A small image diffusion model, trained from scratch: 50862 training examples.
Rows from block 2 of a small image diffusion model, named by matrix and row number. Rows with one number belong to one channel. Each number is 128 + 32 x the weight over its row's rms, rounded and kept within 0 to 255. All counts start at 0.
After each channel's rows are labels from the 100 images, of 14848 (inputs lightly noised), where the channel reaches its highest value: "colour at peak" is the nearest of a few named colours to the mean colour under the peak. Only what is clearly more common there than usual is listed. The data: photos with spoken descriptions (Open Images, Localized Narratives). In brackets: how many of the 100.
# convs0: first 3x3 conv (model.enc.2.0.convs.0.weight, 192x192x3x3, standardized in use, each kernel summed), inputs 0-95
# convs1: second 3x3 conv (model.enc.2.0.convs.1.weight, 192x192x3x3, standardized in use, transposed, each kernel summed), outputs 0-95

convs0.79 [131 139 142  68 126  83 193 143 120 146 109 134 144 146 172  78 179 128 141  84  87 116 139 113  91 130 155 153 140 135 159 139 125 127 114 135 158 158  66 121 151 126 180 133  57 153 151 138 127 121  67 126 153 131 151 163  97  97 145  97 132   1 155 184  79 130  98 151 161 118 115 158 166  70 136  37 140  50 134 163 127 116 117 118 113 171 171 178 110 136  93 141 154 145 115 116]
convs1.79 [ 93  93 137 183 165 119  84 136 102 103 161 109 157 117 153 172 114 111 165  77 144 101  73 117  54 140 106 107 114  85 147 155 148 122  94 112  90  98 198  92  78 126 161 162 180 146 127 164 134 219 122 139 107 151 127 149 140 151 139 133  68 103  97 123 139 124  85 156 150 129 148  99 164 114 124 176  72 201 137 130 110 132 160 125 123 102  79 107 165 144 169 114 110  88 133 218]
colour at peak: black (59)

convs0.154 [156 166 123 135 156 136 111  55 130 147 153 131 173 109  72 134 165 154 110 139 102 125  69 135 178 158 130 153 119 140 152 115 147 162 157 173 104  83 122 122 109 132 130 117 122  67 127 110 110 114 148 121  96 124 110 116 127 123 134 160 145 158 113 105 116 134 119 107  69 177 204 121  40 130 121 138 131 153  68 117 186 165 114  88 171 123 157  30 122 118 202 120 134 152 108  86]
convs1.154 [134 161 105 121 124  81 194   8 130 156 101 130 124 197 156 152 182 121 122 164 118 110  99 107 124 127 168 134 114 139 110 111 113 113 161 123 138  99  53 129  97 129 138 147  58  62 115 152 119 118 159 113 137 147 149 120 122 148 173 153 128 161 173 190  79 169  58 122  93 121  82 130 126  88 140 141 117 146 182 131 114  98 106 183  86 132 126  54 115  74 137 153 117 140 112  91]
colour at peak: pink (27)

convs0.175 [147 119 167 104  67 111  82 122 185 175 109 127  75 155 110 114  99 163 143  92 144  81 121 115 127 144 123 148 113 154  83 126 131 136 135  47 152 138 153 114 177 163 126 138 153 115 148  96 163 165 161 151 137 126 175  80 105 145 148 142  82 149  89 139 135 142  64 106 143 184 137 122  96  91 146 107 149 166 142 128 167 113 223 127 158 146 111 113 134  73 126 111  97 142 143 168]
convs1.175 [ 83 112 120 136 130 142  72 102 165 136 127 141  98 139 178 128 159 104 169 104 190 119 130 155  96 150 162 122 141 139  76 115 147 109 109  78 184 143 198 148 158 117 172 196 182 151 147 100 131 211 173 166 148 163 136 144 135 126 147 141  94 154 132  86 222 115 117 123 153 106 124 148  93 115 135 120 121 114 167 134 167  86 255 122 138 123 152 159 146 156 147 139 179 183 130 209]
colour at peak: black (62)

convs0.183 [ 70 119 137 130  61 135 183  92 129 132 129  60 149 119  29  91 142 137 132 143 161 134 134 117  70 138 155  99 150 148 194 122 141  97 119  97  88 125 143 127 139 117 108 143 118 124 136 133 133 144  59 142 136 179 121 157 151 107 116 137 128  93 113 124 118 161 139 114 101 162 160 115 127 144 115 123 160  79  98 137 129 120 154 114 134 117 100 115 121 119 135 169 164  92  82  75]
convs1.183 [ 50 134 109  99 204 156 168 140 165 176 135 118  85 157 203 180 124 134 158 113 173 139 127 143 165 164 215 211  90 155 148 122 118 143 124 134 169 111 191  88 200 202 194 131 122 145 148 151 141 157 122 101  95 156 147 110 175 135  90  76 122 138 199 119 124  93 113 111 117 122  95 158  50 122  99 144  44 159 166 157 166 130 163 132 160 157 152 155 111 139 111  84 108 107  96 172]
colour at peak: black (78)

convs0.147 [103 116 139 141  65 137 156 141 105 158 146  95 136 175 118  92 158  65 127  67 144 102 136  99  59 125  99  91 135 167 126 156  93  76 198 109 158  93 179 116 146 129 136 132 105  91 123 104 109 148  91 128 147 137 112 150 120 150 185 146 117  71 123 156  77 156 139 140 111 133 132  69 171  84 138 145 169  85 111 115 136 123 128 171 170 138 162  95 146 137 143 169 116  68  65 128]
convs1.147 [108 136 104 117 120 160 101 149 163 152  97  96 124 129 147 182 166  62 146 119 113 125 145 207  94 135 168 113 112 152  29 189 141  99 137  79  98 147 138 115 132 159 146 119 180  88 114 157 108 152 117 144 125 120 156 122 100 126  57 139 151 134 111 121 101 137 124 130 165 161 166 169 116  80 108 170  62 158 126 111 154 109 167 152  94  93  68 103 135  86  83 101  64 122 178 156]
colour at peak: black (46)

convs0.23 [116 134 138 174 158 124  66 109 119 125 130 135 117 145  61  96 150 117 138 141 118 128 130 139 140 121 117 148 137  82 141 125 110 156 169 141 129 135 101 118 139 143  80 129 167 119 111 152 141 133 172 137 138 101 142 136 120 134  30 121 127 145 154  55 118 129 122  92 104 192 125 132 140 184 171 167 117  94 149 122 129 177 123  25 107 127 133  85 139 122 183 114 154 148 126 101]
convs1.23 [ 94 118 106  96 105 109 212 100 124  95 114 128 101 185 123 151 113 114 144 119  95 135 119 113 164 112 111 114  87 159 119 118  92 108 141  80 106 120 134 115 108 113  49 123  89 110 129 127 115  97 127 118 123 133 113 121 156 146 151 145  88 116 172 181 135 142 140 117 148 108 147 128 104 134 115 145 146 229 129 135 123 165 108 129 112 143 110  87  99 112 133 120 157 148 143 147]
colour at peak: pink (32)

convs0.168 [179 126 141  33  90 173 166 119 156 171 119 151 113 148 134 146 108  93 147 172 114 159 141 141 137 111 135 144 143  84 122  43 109 146 111 183 110 124 179 151  68 133 135 113 118 102 112 157 177 102 156 146 108 182 125 149 139 109 143 142 183 108 146 115 112 125  79 113 157  92 152 134  53  98 131 131 134 148 146 124 132 175 184 121 137 131 147 124 119 118  97 152 184 132  90 158]
convs1.168 [125 149 118 186 158  65  98 140 171 163 117  61 101 138 141 125 109 128 111 141  92 173 103 126 140 110 185 146 182 134 181 180 158 137  95 162 119 156 158 189 146  73  96 147 165 117 130 177 143 126 147 120 139 150 135 128 132 125 142 146  94 121 151 136 192  96 190 135 104 124 144 144 146 108 198 131 173  93 160 107 239 131 172 137 138 179 140 106 104 167 177 159  73 157 205 102]
colour at peak: black (56)

convs0.104 [104 196 140 175 111 156  38 145 121 136  88 107 139 105 116 129 150  98 128 180  69 152 143 146 140 126 136 141  97 119 138  99 160  48 195 134 112 146  93 105  83 118 100 125 183 140 119 157 128 122 205 151 179 161 157 174 115 123 104 154 147  89 128 101 119 118  94  96 130 169 127 132 116 149 127 171 149  61 132 126 118 113  83  31 130 139 115 128 145 154 136 101 147 105 137  74]
convs1.104 [113 124 138  87 166 120 190 111 137 114 118 110  89 164 124 150 124 128 150 170 131 115 145 149 134 135 110  88 175 158 149 175  94 144 121 159 102 133  98  94 175 115  91 165   3 140 113 117 165 128 182 141 126 137 106 139 142  93 164 136 120 163 137 112  76  99 193 138 124  87 119 165 116 141  91 100 104 143  91 118 115 176  93  94 127 111 167 194 105 113 106 115  97 168 147  97]
colour at peak: white (70)

convs0.10 [121 120 136 137 171 140  73 138 105 161 127 136 156 114 142 190 132 159 118 106 190 151 125  97 132 127 121 110  99 102 101 116  93 139 157 156 113 126 160  88 117 120 130 142 217 123 125 159  80 156 154 115 110 111 121  94  98 135 107 132 125 157 132 118  59 126  77 128 136 145 128 132  75 111  90 163  12 183 118 122 127 111 199  94 126  94 131 138 135  99 172 115  93 103 106 146]
convs1.10 [102 125 118  82 115 136 124 152 118 169 145 147  89 164 172 177 180 127 151 111 178 154 127 173 131 149 155 178 139 102 121 154 172 117 112 126 180 144 179 153 160 159 207 218 189 143 147 146  72 209 112 135  74 141  98 142 130 150 116 129  93 133 119 130  97 104 165 149 135 105 157 141 116 124 114 135  59 189 153 163 131 164 223 102 114  80 184 152 179 174  88 120 124 138 135 207]
colour at peak: black (67)

convs0.65 [101 148 110 136 103 135 173 106  87 146 144 112 131 189  85 118 145 150 134 102 115 114  98 134  75 136 123 149 163 165 142 117 119 105 168 162 123 122  32 131 137 139 181 136  92  97  92 131 135 115 139 134 158 148 127 149 133 128 139 165  85 131 112 194 113 114 146  38  82 169 146 126 207  77 106 145 134 131 105 141 139 153 118 125 157 137  91  80 123 135 126 124 153 138 141  98]
convs1.65 [108 155 156 109 122  90  53  79 130 125 134 117 114 123 129 169  81 140 164  53 165 142 138 132 100 127 176 135  74 113  85 128 142 151 116  69  90  87 166  95 106 138 163  86 173  97 103  63 138 154  88 143  82 105 149 154 138 142 118 114 156 141 102 108 200 160 130 133  59 196 150  96  92  47 135 132 104 163  87 162 130 110 230 114  66 143 161 127 111 131 121 130 110  82 164 162]
colour at peak: black (72)

convs0.5 [100  92 129 158 210 126 100 180 178 167 118 131 126 144 169  68 108 133 123 110 120 134 160  80 129 122 110 130  98  88  84 116  49 108 121  88 124 142 171 155 193 115 114 137 108 163 125 114 117 153 121 114 133 113 133 148 130 125  95  98  78  46 101 113  99 126 137 154 147 141 111 118 112 146 139 104 147  84 137 131  86 125 152 142 112 149 129 177 103 129 157 148 137 123 141 108]
convs1.5 [ 28 156 108  64 114 140 142 147 146 129 127 142 111  99 107 162 140 125 137  79 153 105  99 178 104 141 169 140  82  32  54 136 121 110 121 100 147  80 178 156  59 112 215 161 118 131 116 133 100 190 111 152  79 129 156 113 134 159 126 156 119  70 157 163 127 133  90 129 130 119 134 140 146 122 142 118 111 185 168 125 145 152 153 132 176 112  99 111 117 101 157 106  97 112 122 178]
colour at peak: black (31)

convs0.84 [123 140  75  82  53 137 171 113 131 126  73 145 139 150 134 118 132 120 135 149  77 157 129 133 146 104 138 147 126 143 159 125 140 123 249 116 131 155 119 133 127 162 134 137 123 155 150 130 140 107 137 125 134 151 137 131 105 150 137 142 136  72 154 166 156  43  96 105 146 185  63 165 120 139 124 115 118 110 153 135 128  74 156 147 115 130 100 140 119 153 184 114 141 145 139 137]
convs1.84 [156 117  82 181 110 144 112  76 111 135 157 151  66  91 155 173 184 163 160 131 137  96 122 164 135  83 110  98 135 112 139 129 113  89  71 153 125  69 124 115 121 106 141 108 184 188 126 104 117 134 128  95 155 112 137 114 153  57 116 144  93  84 149  73 113 168 136 107 112 128 148  88 104 105 117 156 138 142  69 113  97 186 125 115 137 159 133 142 109 144 136 159 135 159 117 138]
colour at peak: black (69)

convs0.82 [ 94 134 183 146 120 112  65 181 114  97  83 122 159  91 171 139 150 151 185 107 152 134 175 139  28 133 107 149 161 115 146 135 125  58 155 177 104 138  47 163 148 144 181 177 109 161 128  93 126 115  92 151 130 140 130 119 117 166 110 110 124  26 107 168 151  82 137 102 148 137 112 142 111 114 136  80 110 118 142 175  82 134  85 132  88 141 112 147 134 109 155 144 138 128 113 123]
convs1.82 [ 79  91 152 112 127 157 183 145 121 123 115 117 165  33 152 123  67 119 153  67 173 142  90 144 134 142 120  73 125  94 115 106 115 101  78 149 119  87 181 155 146  62 165  68 104 137  76 125 103 156 133 133 127  91 103 106  93 106 140 135  89  87 101 135  68 133 143 117  99  98 137 109 139 107 129 117 110 138 169 112 156 168 193  76 129 110 123 146 125 124 137 101 137  81 124 184]
colour at peak: black (60)

convs0.19 [113 138 125 157 146 170 121 132 187 126  58 160 130 151 155 164 147  96  77  39 154 152 124  88  98 104 117 164 197 134 148 103 102 139 132 181 169 119 112  91 130  78 126 118 147 135 171 185 135 157 169 137 169 143  97  93 114 138 119 100 156 117 150 125  97 137  72 133 121 124  91 148 209  84 149 146 109 189 140 111 104 123 125  96 106 108 147 131 146 110 113 138 169  81 113 112]
convs1.19 [ 97 100 158 158 166 125 155 183 125 137 157 150  79 115 133 106 130 135 118  83 143 112 205 106 122 116 124 159  95 126  36 148 132  96 137  85 131 106 152  98 152 111 148 140 142 143 114  65 154 149 129 163 106 109  59 112 111 156  78 100 146  56 145 118 149 121 136 127 148 141  96 157  67  76  61 106 107 108 167 105  82 195 190 107  90  97 150 196 110 147  95 131 127 177 151 200]
colour at peak: black (41)

convs0.25 [196 133 117 195 150 144 102  95 118 159 142 126 152 177 123  62 152 113 125  85 110 127 115 126 116 113 147 132 177 178 151 130  87  87 190 101 118 136 128 111 135 144 134 128 114 153 119 158 151 122 127 127  58 161 170  85 153  90 139 120 146 127 158 168 146  68  94 144 136 209  58 167 152 156  93 108 125 108 153 150  74 157 105  78 104 110 141 111  87 158 196  91 167 156 137  66]
convs1.25 [155 152 111  59 138 141 146 114 166 113 182 169 183 111  99 169 112 100 111 151 201 125 160 159 214 148 133 137 116 102 180 114  98 178  82 120  82 122 143 211 149 151 164 109 206 148 157  89 159 143 180 102 156 141  90 146 166 122 117 141 117  98 124 118 167 159 157 126 110 171 156 139 106 147 130 106 128 127 170  62  96 134 161 122 115 159 115 119 115 130  48 130 165  89 153 144]
colour at peak: black (43)

convs0.66 [123 170 133 132  85 101  94 123 125  79 116 135 122 132 134 154 128 150  92  79 138 129 136 120 141 114 156 125 142 124 147 108 125 147 178 157  95 115  93 111  97 155  92 133  85 151 112 124 136 119 130 147 239 164 115 161 129 151 148 134 132 132 123 127 154 154 157 105 144 156  90 150  72 136 131 102 120 160 111 123 131 130 115 148 121 115 128 119 132 123 134 130 127 140  84   8]
convs1.66 [139 107 125 111 154 166 150 120 130 139 138 156 144 126 164 124 131 128 161 190  96 184 130 138 146 137 117 158  77 147 138 135  73 114  83 127 176 133 108  35 167 133  94 137 128 142 160 125  74 128 192 134 228  96 105  87 159 152 120 176 161 104 149 120 126 115  87 130 161 137 148 101 143 176 129 170  89 127 171 144  97 135 122 152 140 153 100 158 136 169  88 102 187  87 133 103]
colour at peak: pink (28)

convs0.116 [123 169 132 137 170 142  16 180 138 116 150 171 173 179 119 168 118 114 135 116 107  60 176 157 146 136 101 130 124 138 133 118 144 165 138 126  91 119 128 163 172 114 112 150 180 161  87 130  77 168 166 119  68  76 113 108 146 167 159 114 131 152 103 175 115 136 126  99 166 136 134  87 104 158 165 176 146  69 142 131 106 142  80 108 157 130 106 137 114 129 122 143 106 161 129  93]
convs1.116 [ 97 140 125 108 138 139 108 187  92 141  93 165 134   0 130 124 127 175 116 130 134 123 165 110 110 131  98 127 111 113 162 148 152 111 123  99 109 141 147 165  67 163 140 136 135 117 150 134  78 149 115 125 121 145 160 164 111  90 103 149  92 120  72 138 101 108 157 130 116 123 151 127 119 107  94 157 114 120  90 132 114 174 136  89  95 151 146 195  95 106 121 100 179  78 152 121]
colour at peak: black (32)