{
  "arch": "unet",
  "model": "image diffusion model",
  "dataset": "photos with spoken descriptions (Open Images, Localized Narratives)",
  "train_examples": 50862,
  "image_size": 64,
  "horizontal_flip": false,
  "conditioning": "none",
  "objective": "epsilon",
  "cond_dim": 192,
  "norm": "groupnorm",
  "activation": "gelu",
  "weight_standardization": true,
  "pixel_unshuffle": 2,
  "widths": [64, 128, 192, 256],
  "blocks_per_level": 1,
  "scale_shift_norm": true,
  "dropout": 0.1,
  "attention": false,
  "upsampling": "pixel_shuffle",
  "init": "trunc_normal_002",
  "residual_init": "none",
  "optimizer": "muon",
  "muon_scale": "match_rms_adamw",
  "lr": 0.0035,
  "momentum": 0.95,
  "nesterov": false,
  "orthogonalizer": "newton_schulz_5",
  "adamw_lr_other_params": 0.00085,
  "grad_clip": 5.0,
  "steps": 7800,
  "batch_size": 256,
  "epochs": 39.3,
  "lr_schedule": "cosine",
  "final_lr_fraction": 0.05,
  "warmup_steps": 780,
  "weight_decay": 0.1,
  "adamw_weight_decay_other_params": 0.01
}
Rows from block 3 of a small image diffusion model, named by matrix and row number. Rows with one number belong to one channel. Each number is 200 + 30 x the weight over its row's rms, rounded and kept within 0 to 999. All counts start at 0.
After each channel's rows are labels from the 100 images, of 14848 (inputs lightly noised), where the channel reaches its highest value: "strongest on" is what is common among them. Only what is clearly more common there than usual is listed. The data: photos with spoken descriptions (Open Images, Localized Narratives).
# convs0: first 3x3 conv (model.mid.0.convs.0.weight, 256x256x3x3, standardized in use, each kernel summed), inputs 0-255
# convs1: second 3x3 conv (model.mid.0.convs.1.weight, 256x256x3x3, standardized in use, transposed, each kernel summed), outputs 0-255

convs0.69,233,245,237,223,208,245,195,190,219,219,229,158,196,190,213,199,246,212,202,144,205,185,185,205,217,210,145,148,207,241,161,233,170,192,126,200,166,217,196,183,231,207,184,177,212,214,223,208,179,192,223,199,185,179,262,159,167,189,232,184,224,199,206,177,232,101,203,203,220,192,188,179,172,173,158,172,223,198,179,193,175,239,202,174,202,173,174,229,200,184,113,235,116,210,185,198,198,201,166,271,226,202,193,231,255,173,213,231,224,187,229,227,210,194,221,194,215,169,225,194,224,190,249,228,211,225,198,219,206,164,121,241,206,184,192,267,193,183,188,179,214,133,193,204,203,204,166,237,176,202,183,198,201,183,222,176,203,226,221,229,161,218,224,204,206,196,210,182,205,177,152,222,221,204,257,169,165,199,224,173,231,265,92,164,193,219,182,223,217,239,212,238,205,198,212,188,206,183,194,226,183,213,224,177,213,169,202,187,186,219,202,225,129,163,165,168,183,195,218,232,177,231,216,207,210,232,216,210,141,202,172,248,249,185,83,179,233,171,212,244,200,211,169,211,234,181,256,201,186,219,188,256,218,209,231,216
convs1.69,187,145,187,179,256,185,205,151,224,217,199,251,194,234,210,170,196,202,150,241,214,196,209,167,172,210,186,207,165,178,280,217,195,198,222,189,229,224,245,165,193,208,185,229,192,199,211,194,153,182,232,164,268,237,229,177,170,242,194,175,165,195,198,201,171,183,132,180,167,236,211,178,209,210,209,196,161,158,224,165,175,164,185,168,222,165,223,250,185,198,228,199,229,136,196,197,222,203,201,220,186,219,247,219,274,200,164,224,202,226,191,232,203,215,215,242,205,241,197,192,222,217,190,222,221,227,158,219,172,171,242,209,223,190,186,191,162,198,193,202,176,180,187,205,149,278,179,172,232,218,193,151,161,244,176,181,228,182,147,168,176,170,188,178,200,209,160,229,216,217,315,204,166,228,214,208,285,202,161,208,180,196,211,172,139,126,179,215,152,200,235,174,227,187,216,178,218,201,200,210,247,179,218,226,202,213,229,229,195,236,226,150,216,178,235,269,177,222,162,160,209,180,170,184,213,149,246,204,215,191,252,207,210,179,190,153,182,213,162,220,244,193,191,165,141,186,245,226,185,173,214,224,205,248,198,193
strongest on: text has "black"; text has "white"

convs0.47,211,221,208,208,195,213,160,227,151,173,217,262,192,166,201,175,159,170,131,181,229,212,197,209,215,192,183,191,163,190,220,136,155,177,240,169,184,168,202,194,191,171,217,242,199,178,216,203,203,245,173,163,174,172,218,137,197,228,177,216,163,246,230,211,188,200,229,224,199,189,239,232,163,205,206,176,236,210,182,208,174,188,242,222,230,232,214,175,196,188,272,123,198,184,193,226,199,183,250,183,193,252,176,203,193,211,240,209,231,203,194,189,204,187,183,184,188,178,193,195,142,146,182,205,226,164,215,203,235,216,166,202,135,282,225,231,169,184,202,136,240,232,220,225,274,194,192,162,202,205,178,198,234,235,192,228,233,153,148,198,203,246,195,188,174,150,143,223,198,196,226,172,199,199,203,265,166,226,214,207,222,237,180,170,184,207,183,209,182,155,227,201,255,248,233,186,235,257,201,171,207,230,192,222,206,172,257,246,157,180,193,183,227,204,165,200,253,294,277,203,234,167,165,175,200,217,195,158,199,195,209,185,226,250,195,162,203,168,161,209,202,197,204,165,236,157,188,181,227,171,184,175,231,187,233,228
convs1.47,187,184,171,159,177,175,216,183,195,208,187,167,189,201,193,165,160,175,201,212,131,245,167,219,205,147,187,232,224,248,203,239,229,213,176,165,219,214,206,181,181,242,190,151,216,235,262,167,203,202,191,206,191,224,190,170,237,139,185,169,237,163,195,154,176,238,203,243,176,212,200,235,215,212,167,211,239,194,283,188,184,218,198,203,155,178,171,242,237,217,164,107,208,199,276,213,183,268,161,162,246,238,248,159,211,193,185,179,221,193,216,163,197,225,172,184,227,183,173,162,171,118,169,263,170,180,169,189,168,190,195,199,229,234,195,158,207,184,206,172,202,148,130,222,129,186,227,163,237,180,171,164,169,238,240,190,219,218,171,223,194,214,188,179,218,184,184,205,201,201,199,181,183,229,201,201,242,193,204,177,207,211,175,194,162,187,192,216,214,217,196,244,189,211,173,169,150,211,203,134,219,173,214,205,226,164,199,188,315,175,199,197,187,173,224,200,168,209,185,221,220,211,182,193,216,219,196,182,129,191,206,174,264,194,217,212,184,217,141,251,224,201,219,186,249,180,176,225,157,229,212,196,205,197,186,190
strongest on: text has "wearing"; text has "woman"

convs0.242,243,231,228,214,212,178,208,189,190,206,184,203,254,172,221,200,235,245,180,157,205,245,204,212,145,208,246,221,196,204,219,160,198,222,172,258,204,201,197,195,179,267,194,212,181,174,226,179,214,224,207,160,188,226,202,175,181,242,171,190,232,193,225,243,176,241,220,209,195,243,189,166,196,184,176,202,214,228,245,182,207,117,177,231,246,157,188,133,247,181,194,216,224,185,232,187,205,227,202,273,168,187,217,116,198,245,182,224,204,185,200,212,225,208,152,175,170,183,156,215,159,188,248,220,223,165,219,204,222,199,147,190,227,200,221,200,182,167,216,143,214,215,221,224,215,188,154,202,176,180,184,233,263,163,185,182,152,208,254,165,164,191,196,182,153,257,142,159,168,159,214,222,275,190,177,225,258,209,239,197,176,228,182,271,180,173,164,232,219,197,177,251,218,174,172,207,158,226,162,191,290,185,220,239,193,207,137,178,230,208,214,204,202,177,187,168,202,173,196,196,207,158,248,228,212,174,184,209,190,186,208,140,179,209,187,194,172,156,191,188,230,226,225,239,184,176,174,186,170,139,231,212,214,178,220,225
convs1.242,176,176,196,209,214,174,153,204,227,202,229,198,180,164,201,183,214,213,172,155,199,210,146,200,213,188,224,202,213,245,181,207,202,217,164,229,160,200,244,219,209,180,238,201,225,171,196,179,254,232,245,104,221,221,193,224,226,135,199,161,198,213,192,187,208,186,202,205,152,181,197,251,245,166,245,171,217,164,173,165,157,199,196,175,182,225,223,221,219,139,182,236,171,212,194,228,182,220,186,227,227,161,276,230,184,176,251,195,202,185,155,193,216,225,203,203,185,145,215,192,284,284,189,184,205,183,210,184,180,216,237,238,150,177,219,239,217,188,195,140,206,190,184,174,219,229,191,202,221,202,231,168,142,213,175,179,227,98,217,218,231,240,179,254,188,185,219,166,232,218,87,165,246,160,244,188,199,204,200,207,195,239,179,225,182,208,207,195,222,183,228,163,214,182,218,220,226,200,226,209,162,164,216,238,189,210,249,194,149,200,232,187,216,214,185,172,191,208,217,130,208,199,163,160,213,227,250,210,166,219,230,190,179,196,202,185,172,162,176,181,232,177,225,186,185,223,225,206,188,250,204,222,173,180,233,130
strongest on: text has "trees"; text has "sky"; text has "grass"; text has "ground"

convs0.65,198,268,203,209,235,257,238,246,223,162,198,192,139,211,208,238,249,233,224,255,221,172,229,216,227,219,205,176,192,185,202,183,179,216,217,159,128,140,198,188,202,142,182,226,196,224,206,246,235,173,173,188,205,214,177,215,187,226,232,177,185,185,192,221,144,256,223,180,241,211,218,153,184,225,151,226,130,180,202,237,188,196,198,194,184,191,212,169,193,183,137,245,192,266,183,210,198,208,205,189,218,195,218,246,183,207,181,170,237,185,196,195,212,205,223,185,199,149,267,168,244,222,192,197,135,190,192,162,206,197,168,200,213,238,216,239,207,225,194,165,197,164,159,204,146,207,235,199,244,185,174,205,223,208,162,218,198,193,214,277,225,202,194,249,220,216,202,219,212,160,252,159,194,184,191,164,192,251,222,210,207,188,204,180,158,251,197,181,174,202,169,171,135,200,162,176,215,205,205,213,164,183,236,217,193,175,125,247,176,226,152,277,219,200,248,236,164,211,195,248,177,165,211,207,165,195,143,184,203,249,234,196,240,189,184,201,219,178,186,227,196,229,233,239,222,152,187,169,193,229,152,187,126,192,188,188
convs1.65,223,188,161,196,182,211,213,234,235,227,195,268,219,215,175,187,218,285,226,224,197,231,235,175,248,169,211,218,86,174,216,209,193,220,189,169,230,163,259,247,216,244,223,214,163,207,196,176,175,205,192,249,188,159,226,135,167,194,191,232,146,188,195,156,177,218,164,185,190,163,184,239,143,205,209,230,204,220,199,253,204,209,215,224,229,221,210,261,216,166,271,214,157,150,187,239,209,236,215,191,189,160,199,147,225,152,239,204,185,191,182,189,235,189,266,203,207,268,187,204,174,199,195,243,258,267,200,233,194,200,206,199,218,219,171,163,208,208,208,224,197,200,210,187,238,222,169,178,174,148,230,182,239,162,210,173,193,173,209,195,193,215,202,179,196,206,196,201,203,202,115,244,252,216,225,212,236,201,207,233,250,239,166,190,209,197,141,230,198,282,220,223,234,185,238,221,207,199,217,227,243,243,187,194,196,226,186,215,193,169,265,170,167,198,183,185,206,182,215,209,213,164,194,217,182,185,250,235,211,161,218,212,188,212,236,169,204,215,229,232,184,153,234,175,186,211,221,249,187,192,177,240,214,191,189,238
strongest on: text has "sky"

convs0.175,247,196,193,203,233,206,223,224,217,218,205,220,245,212,189,234,280,222,194,211,238,274,207,247,213,170,169,213,192,188,159,286,197,192,256,206,183,190,213,228,182,200,199,207,165,229,164,178,193,203,211,242,201,202,226,162,213,158,168,203,183,192,174,149,178,185,192,257,185,227,193,212,226,149,185,187,197,204,211,235,240,178,196,200,210,246,225,154,179,228,215,201,231,260,181,183,237,212,213,127,198,230,181,173,223,165,235,200,244,195,147,191,207,183,190,199,190,225,143,210,169,214,203,131,200,152,215,221,195,185,182,261,226,253,217,209,230,190,162,164,179,172,216,194,127,232,251,185,270,193,251,214,172,241,182,247,208,221,207,201,242,188,252,154,207,154,181,191,191,166,156,191,172,185,218,236,234,195,171,200,227,226,139,210,177,182,198,201,201,155,194,196,172,192,165,186,165,188,204,174,211,255,230,165,192,212,157,187,170,223,206,161,216,162,175,175,213,179,207,161,208,168,153,208,190,211,217,157,178,259,189,137,133,189,230,170,197,197,181,181,176,216,216,197,245,239,252,188,202,198,220,216,145,179,277,178
convs1.175,209,205,199,271,177,192,215,160,216,240,219,178,199,237,196,202,215,236,250,237,181,167,218,226,164,190,184,222,271,183,229,181,208,227,155,250,179,243,234,219,224,237,172,208,170,192,194,216,171,194,199,213,179,201,199,205,206,176,221,227,163,176,256,239,259,173,177,245,209,203,191,224,193,228,197,224,209,206,227,162,201,169,205,164,218,194,183,211,231,207,223,260,193,166,264,231,219,273,232,212,139,196,196,221,227,234,259,188,219,228,223,200,219,213,172,237,152,215,232,227,171,211,207,282,147,201,194,177,195,238,198,180,195,263,216,233,229,228,193,246,205,184,192,142,168,186,174,211,185,140,208,233,156,237,191,226,255,195,190,167,203,174,184,189,205,184,189,215,187,205,230,192,215,238,228,207,190,194,175,260,205,159,230,230,215,113,157,159,194,232,211,160,220,227,195,189,142,218,229,173,213,166,128,233,197,236,225,248,175,229,216,172,233,190,200,198,215,132,194,218,174,200,155,168,237,210,207,200,199,192,247,218,203,210,109,282,215,220,188,225,233,188,169,198,177,188,198,237,222,186,180,150,206,196,189,212
strongest on: text has "sky"

convs0.14,231,192,231,190,203,210,159,245,184,189,182,164,234,194,222,212,189,198,191,192,196,210,137,245,237,244,293,184,200,274,233,253,184,187,208,163,196,180,234,220,248,209,217,164,196,147,168,234,201,173,212,195,241,199,226,208,203,173,174,209,203,189,221,196,120,157,207,236,218,183,249,193,226,177,268,204,238,251,241,181,218,150,183,220,244,197,193,160,183,206,181,199,167,206,141,204,216,271,198,186,131,207,188,233,191,220,232,214,209,178,167,180,198,227,221,178,254,204,176,217,200,244,143,198,190,209,230,211,236,207,191,232,226,190,212,182,200,100,186,146,178,174,195,231,252,227,134,223,217,206,192,231,179,205,202,170,238,172,194,186,216,150,218,209,210,163,220,236,177,198,159,153,198,198,206,210,188,193,222,188,152,203,229,167,170,121,193,237,207,253,208,211,179,222,124,169,222,213,222,217,194,191,187,168,234,152,200,185,188,127,251,185,225,211,222,221,218,158,213,200,153,194,213,165,258,165,191,206,186,215,199,193,191,177,206,213,238,165,139,195,226,201,231,185,205,183,236,200,196,208,178,220,245,166,175,201
convs1.14,183,154,197,151,215,164,214,163,223,195,208,175,196,174,165,201,194,193,148,200,216,234,166,220,194,182,213,166,194,172,175,208,187,242,188,235,152,195,240,245,200,203,230,211,231,146,225,258,228,195,214,132,224,185,277,213,237,211,213,187,199,166,209,234,208,210,203,190,185,159,192,223,260,212,247,156,196,171,177,143,224,214,177,220,233,206,173,204,215,177,174,251,220,236,190,258,179,183,204,218,226,157,153,209,203,212,217,223,189,218,189,195,231,184,219,207,140,160,202,193,231,282,209,227,207,170,183,190,188,188,203,216,254,221,164,224,200,185,182,233,210,192,218,218,217,168,191,259,217,256,163,169,189,216,169,214,180,155,138,170,167,158,210,231,201,244,268,160,215,143,141,171,188,164,267,220,176,205,218,135,166,195,193,201,186,178,173,225,153,151,183,151,176,224,222,222,226,194,225,196,195,163,259,225,195,214,214,257,171,202,187,202,224,161,163,175,209,193,194,202,142,169,220,208,212,179,213,201,177,225,189,235,148,185,195,166,179,191,207,191,195,262,227,231,172,207,259,280,249,218,240,207,221,208,215,156
strongest on: text has "trees"; text has "grass"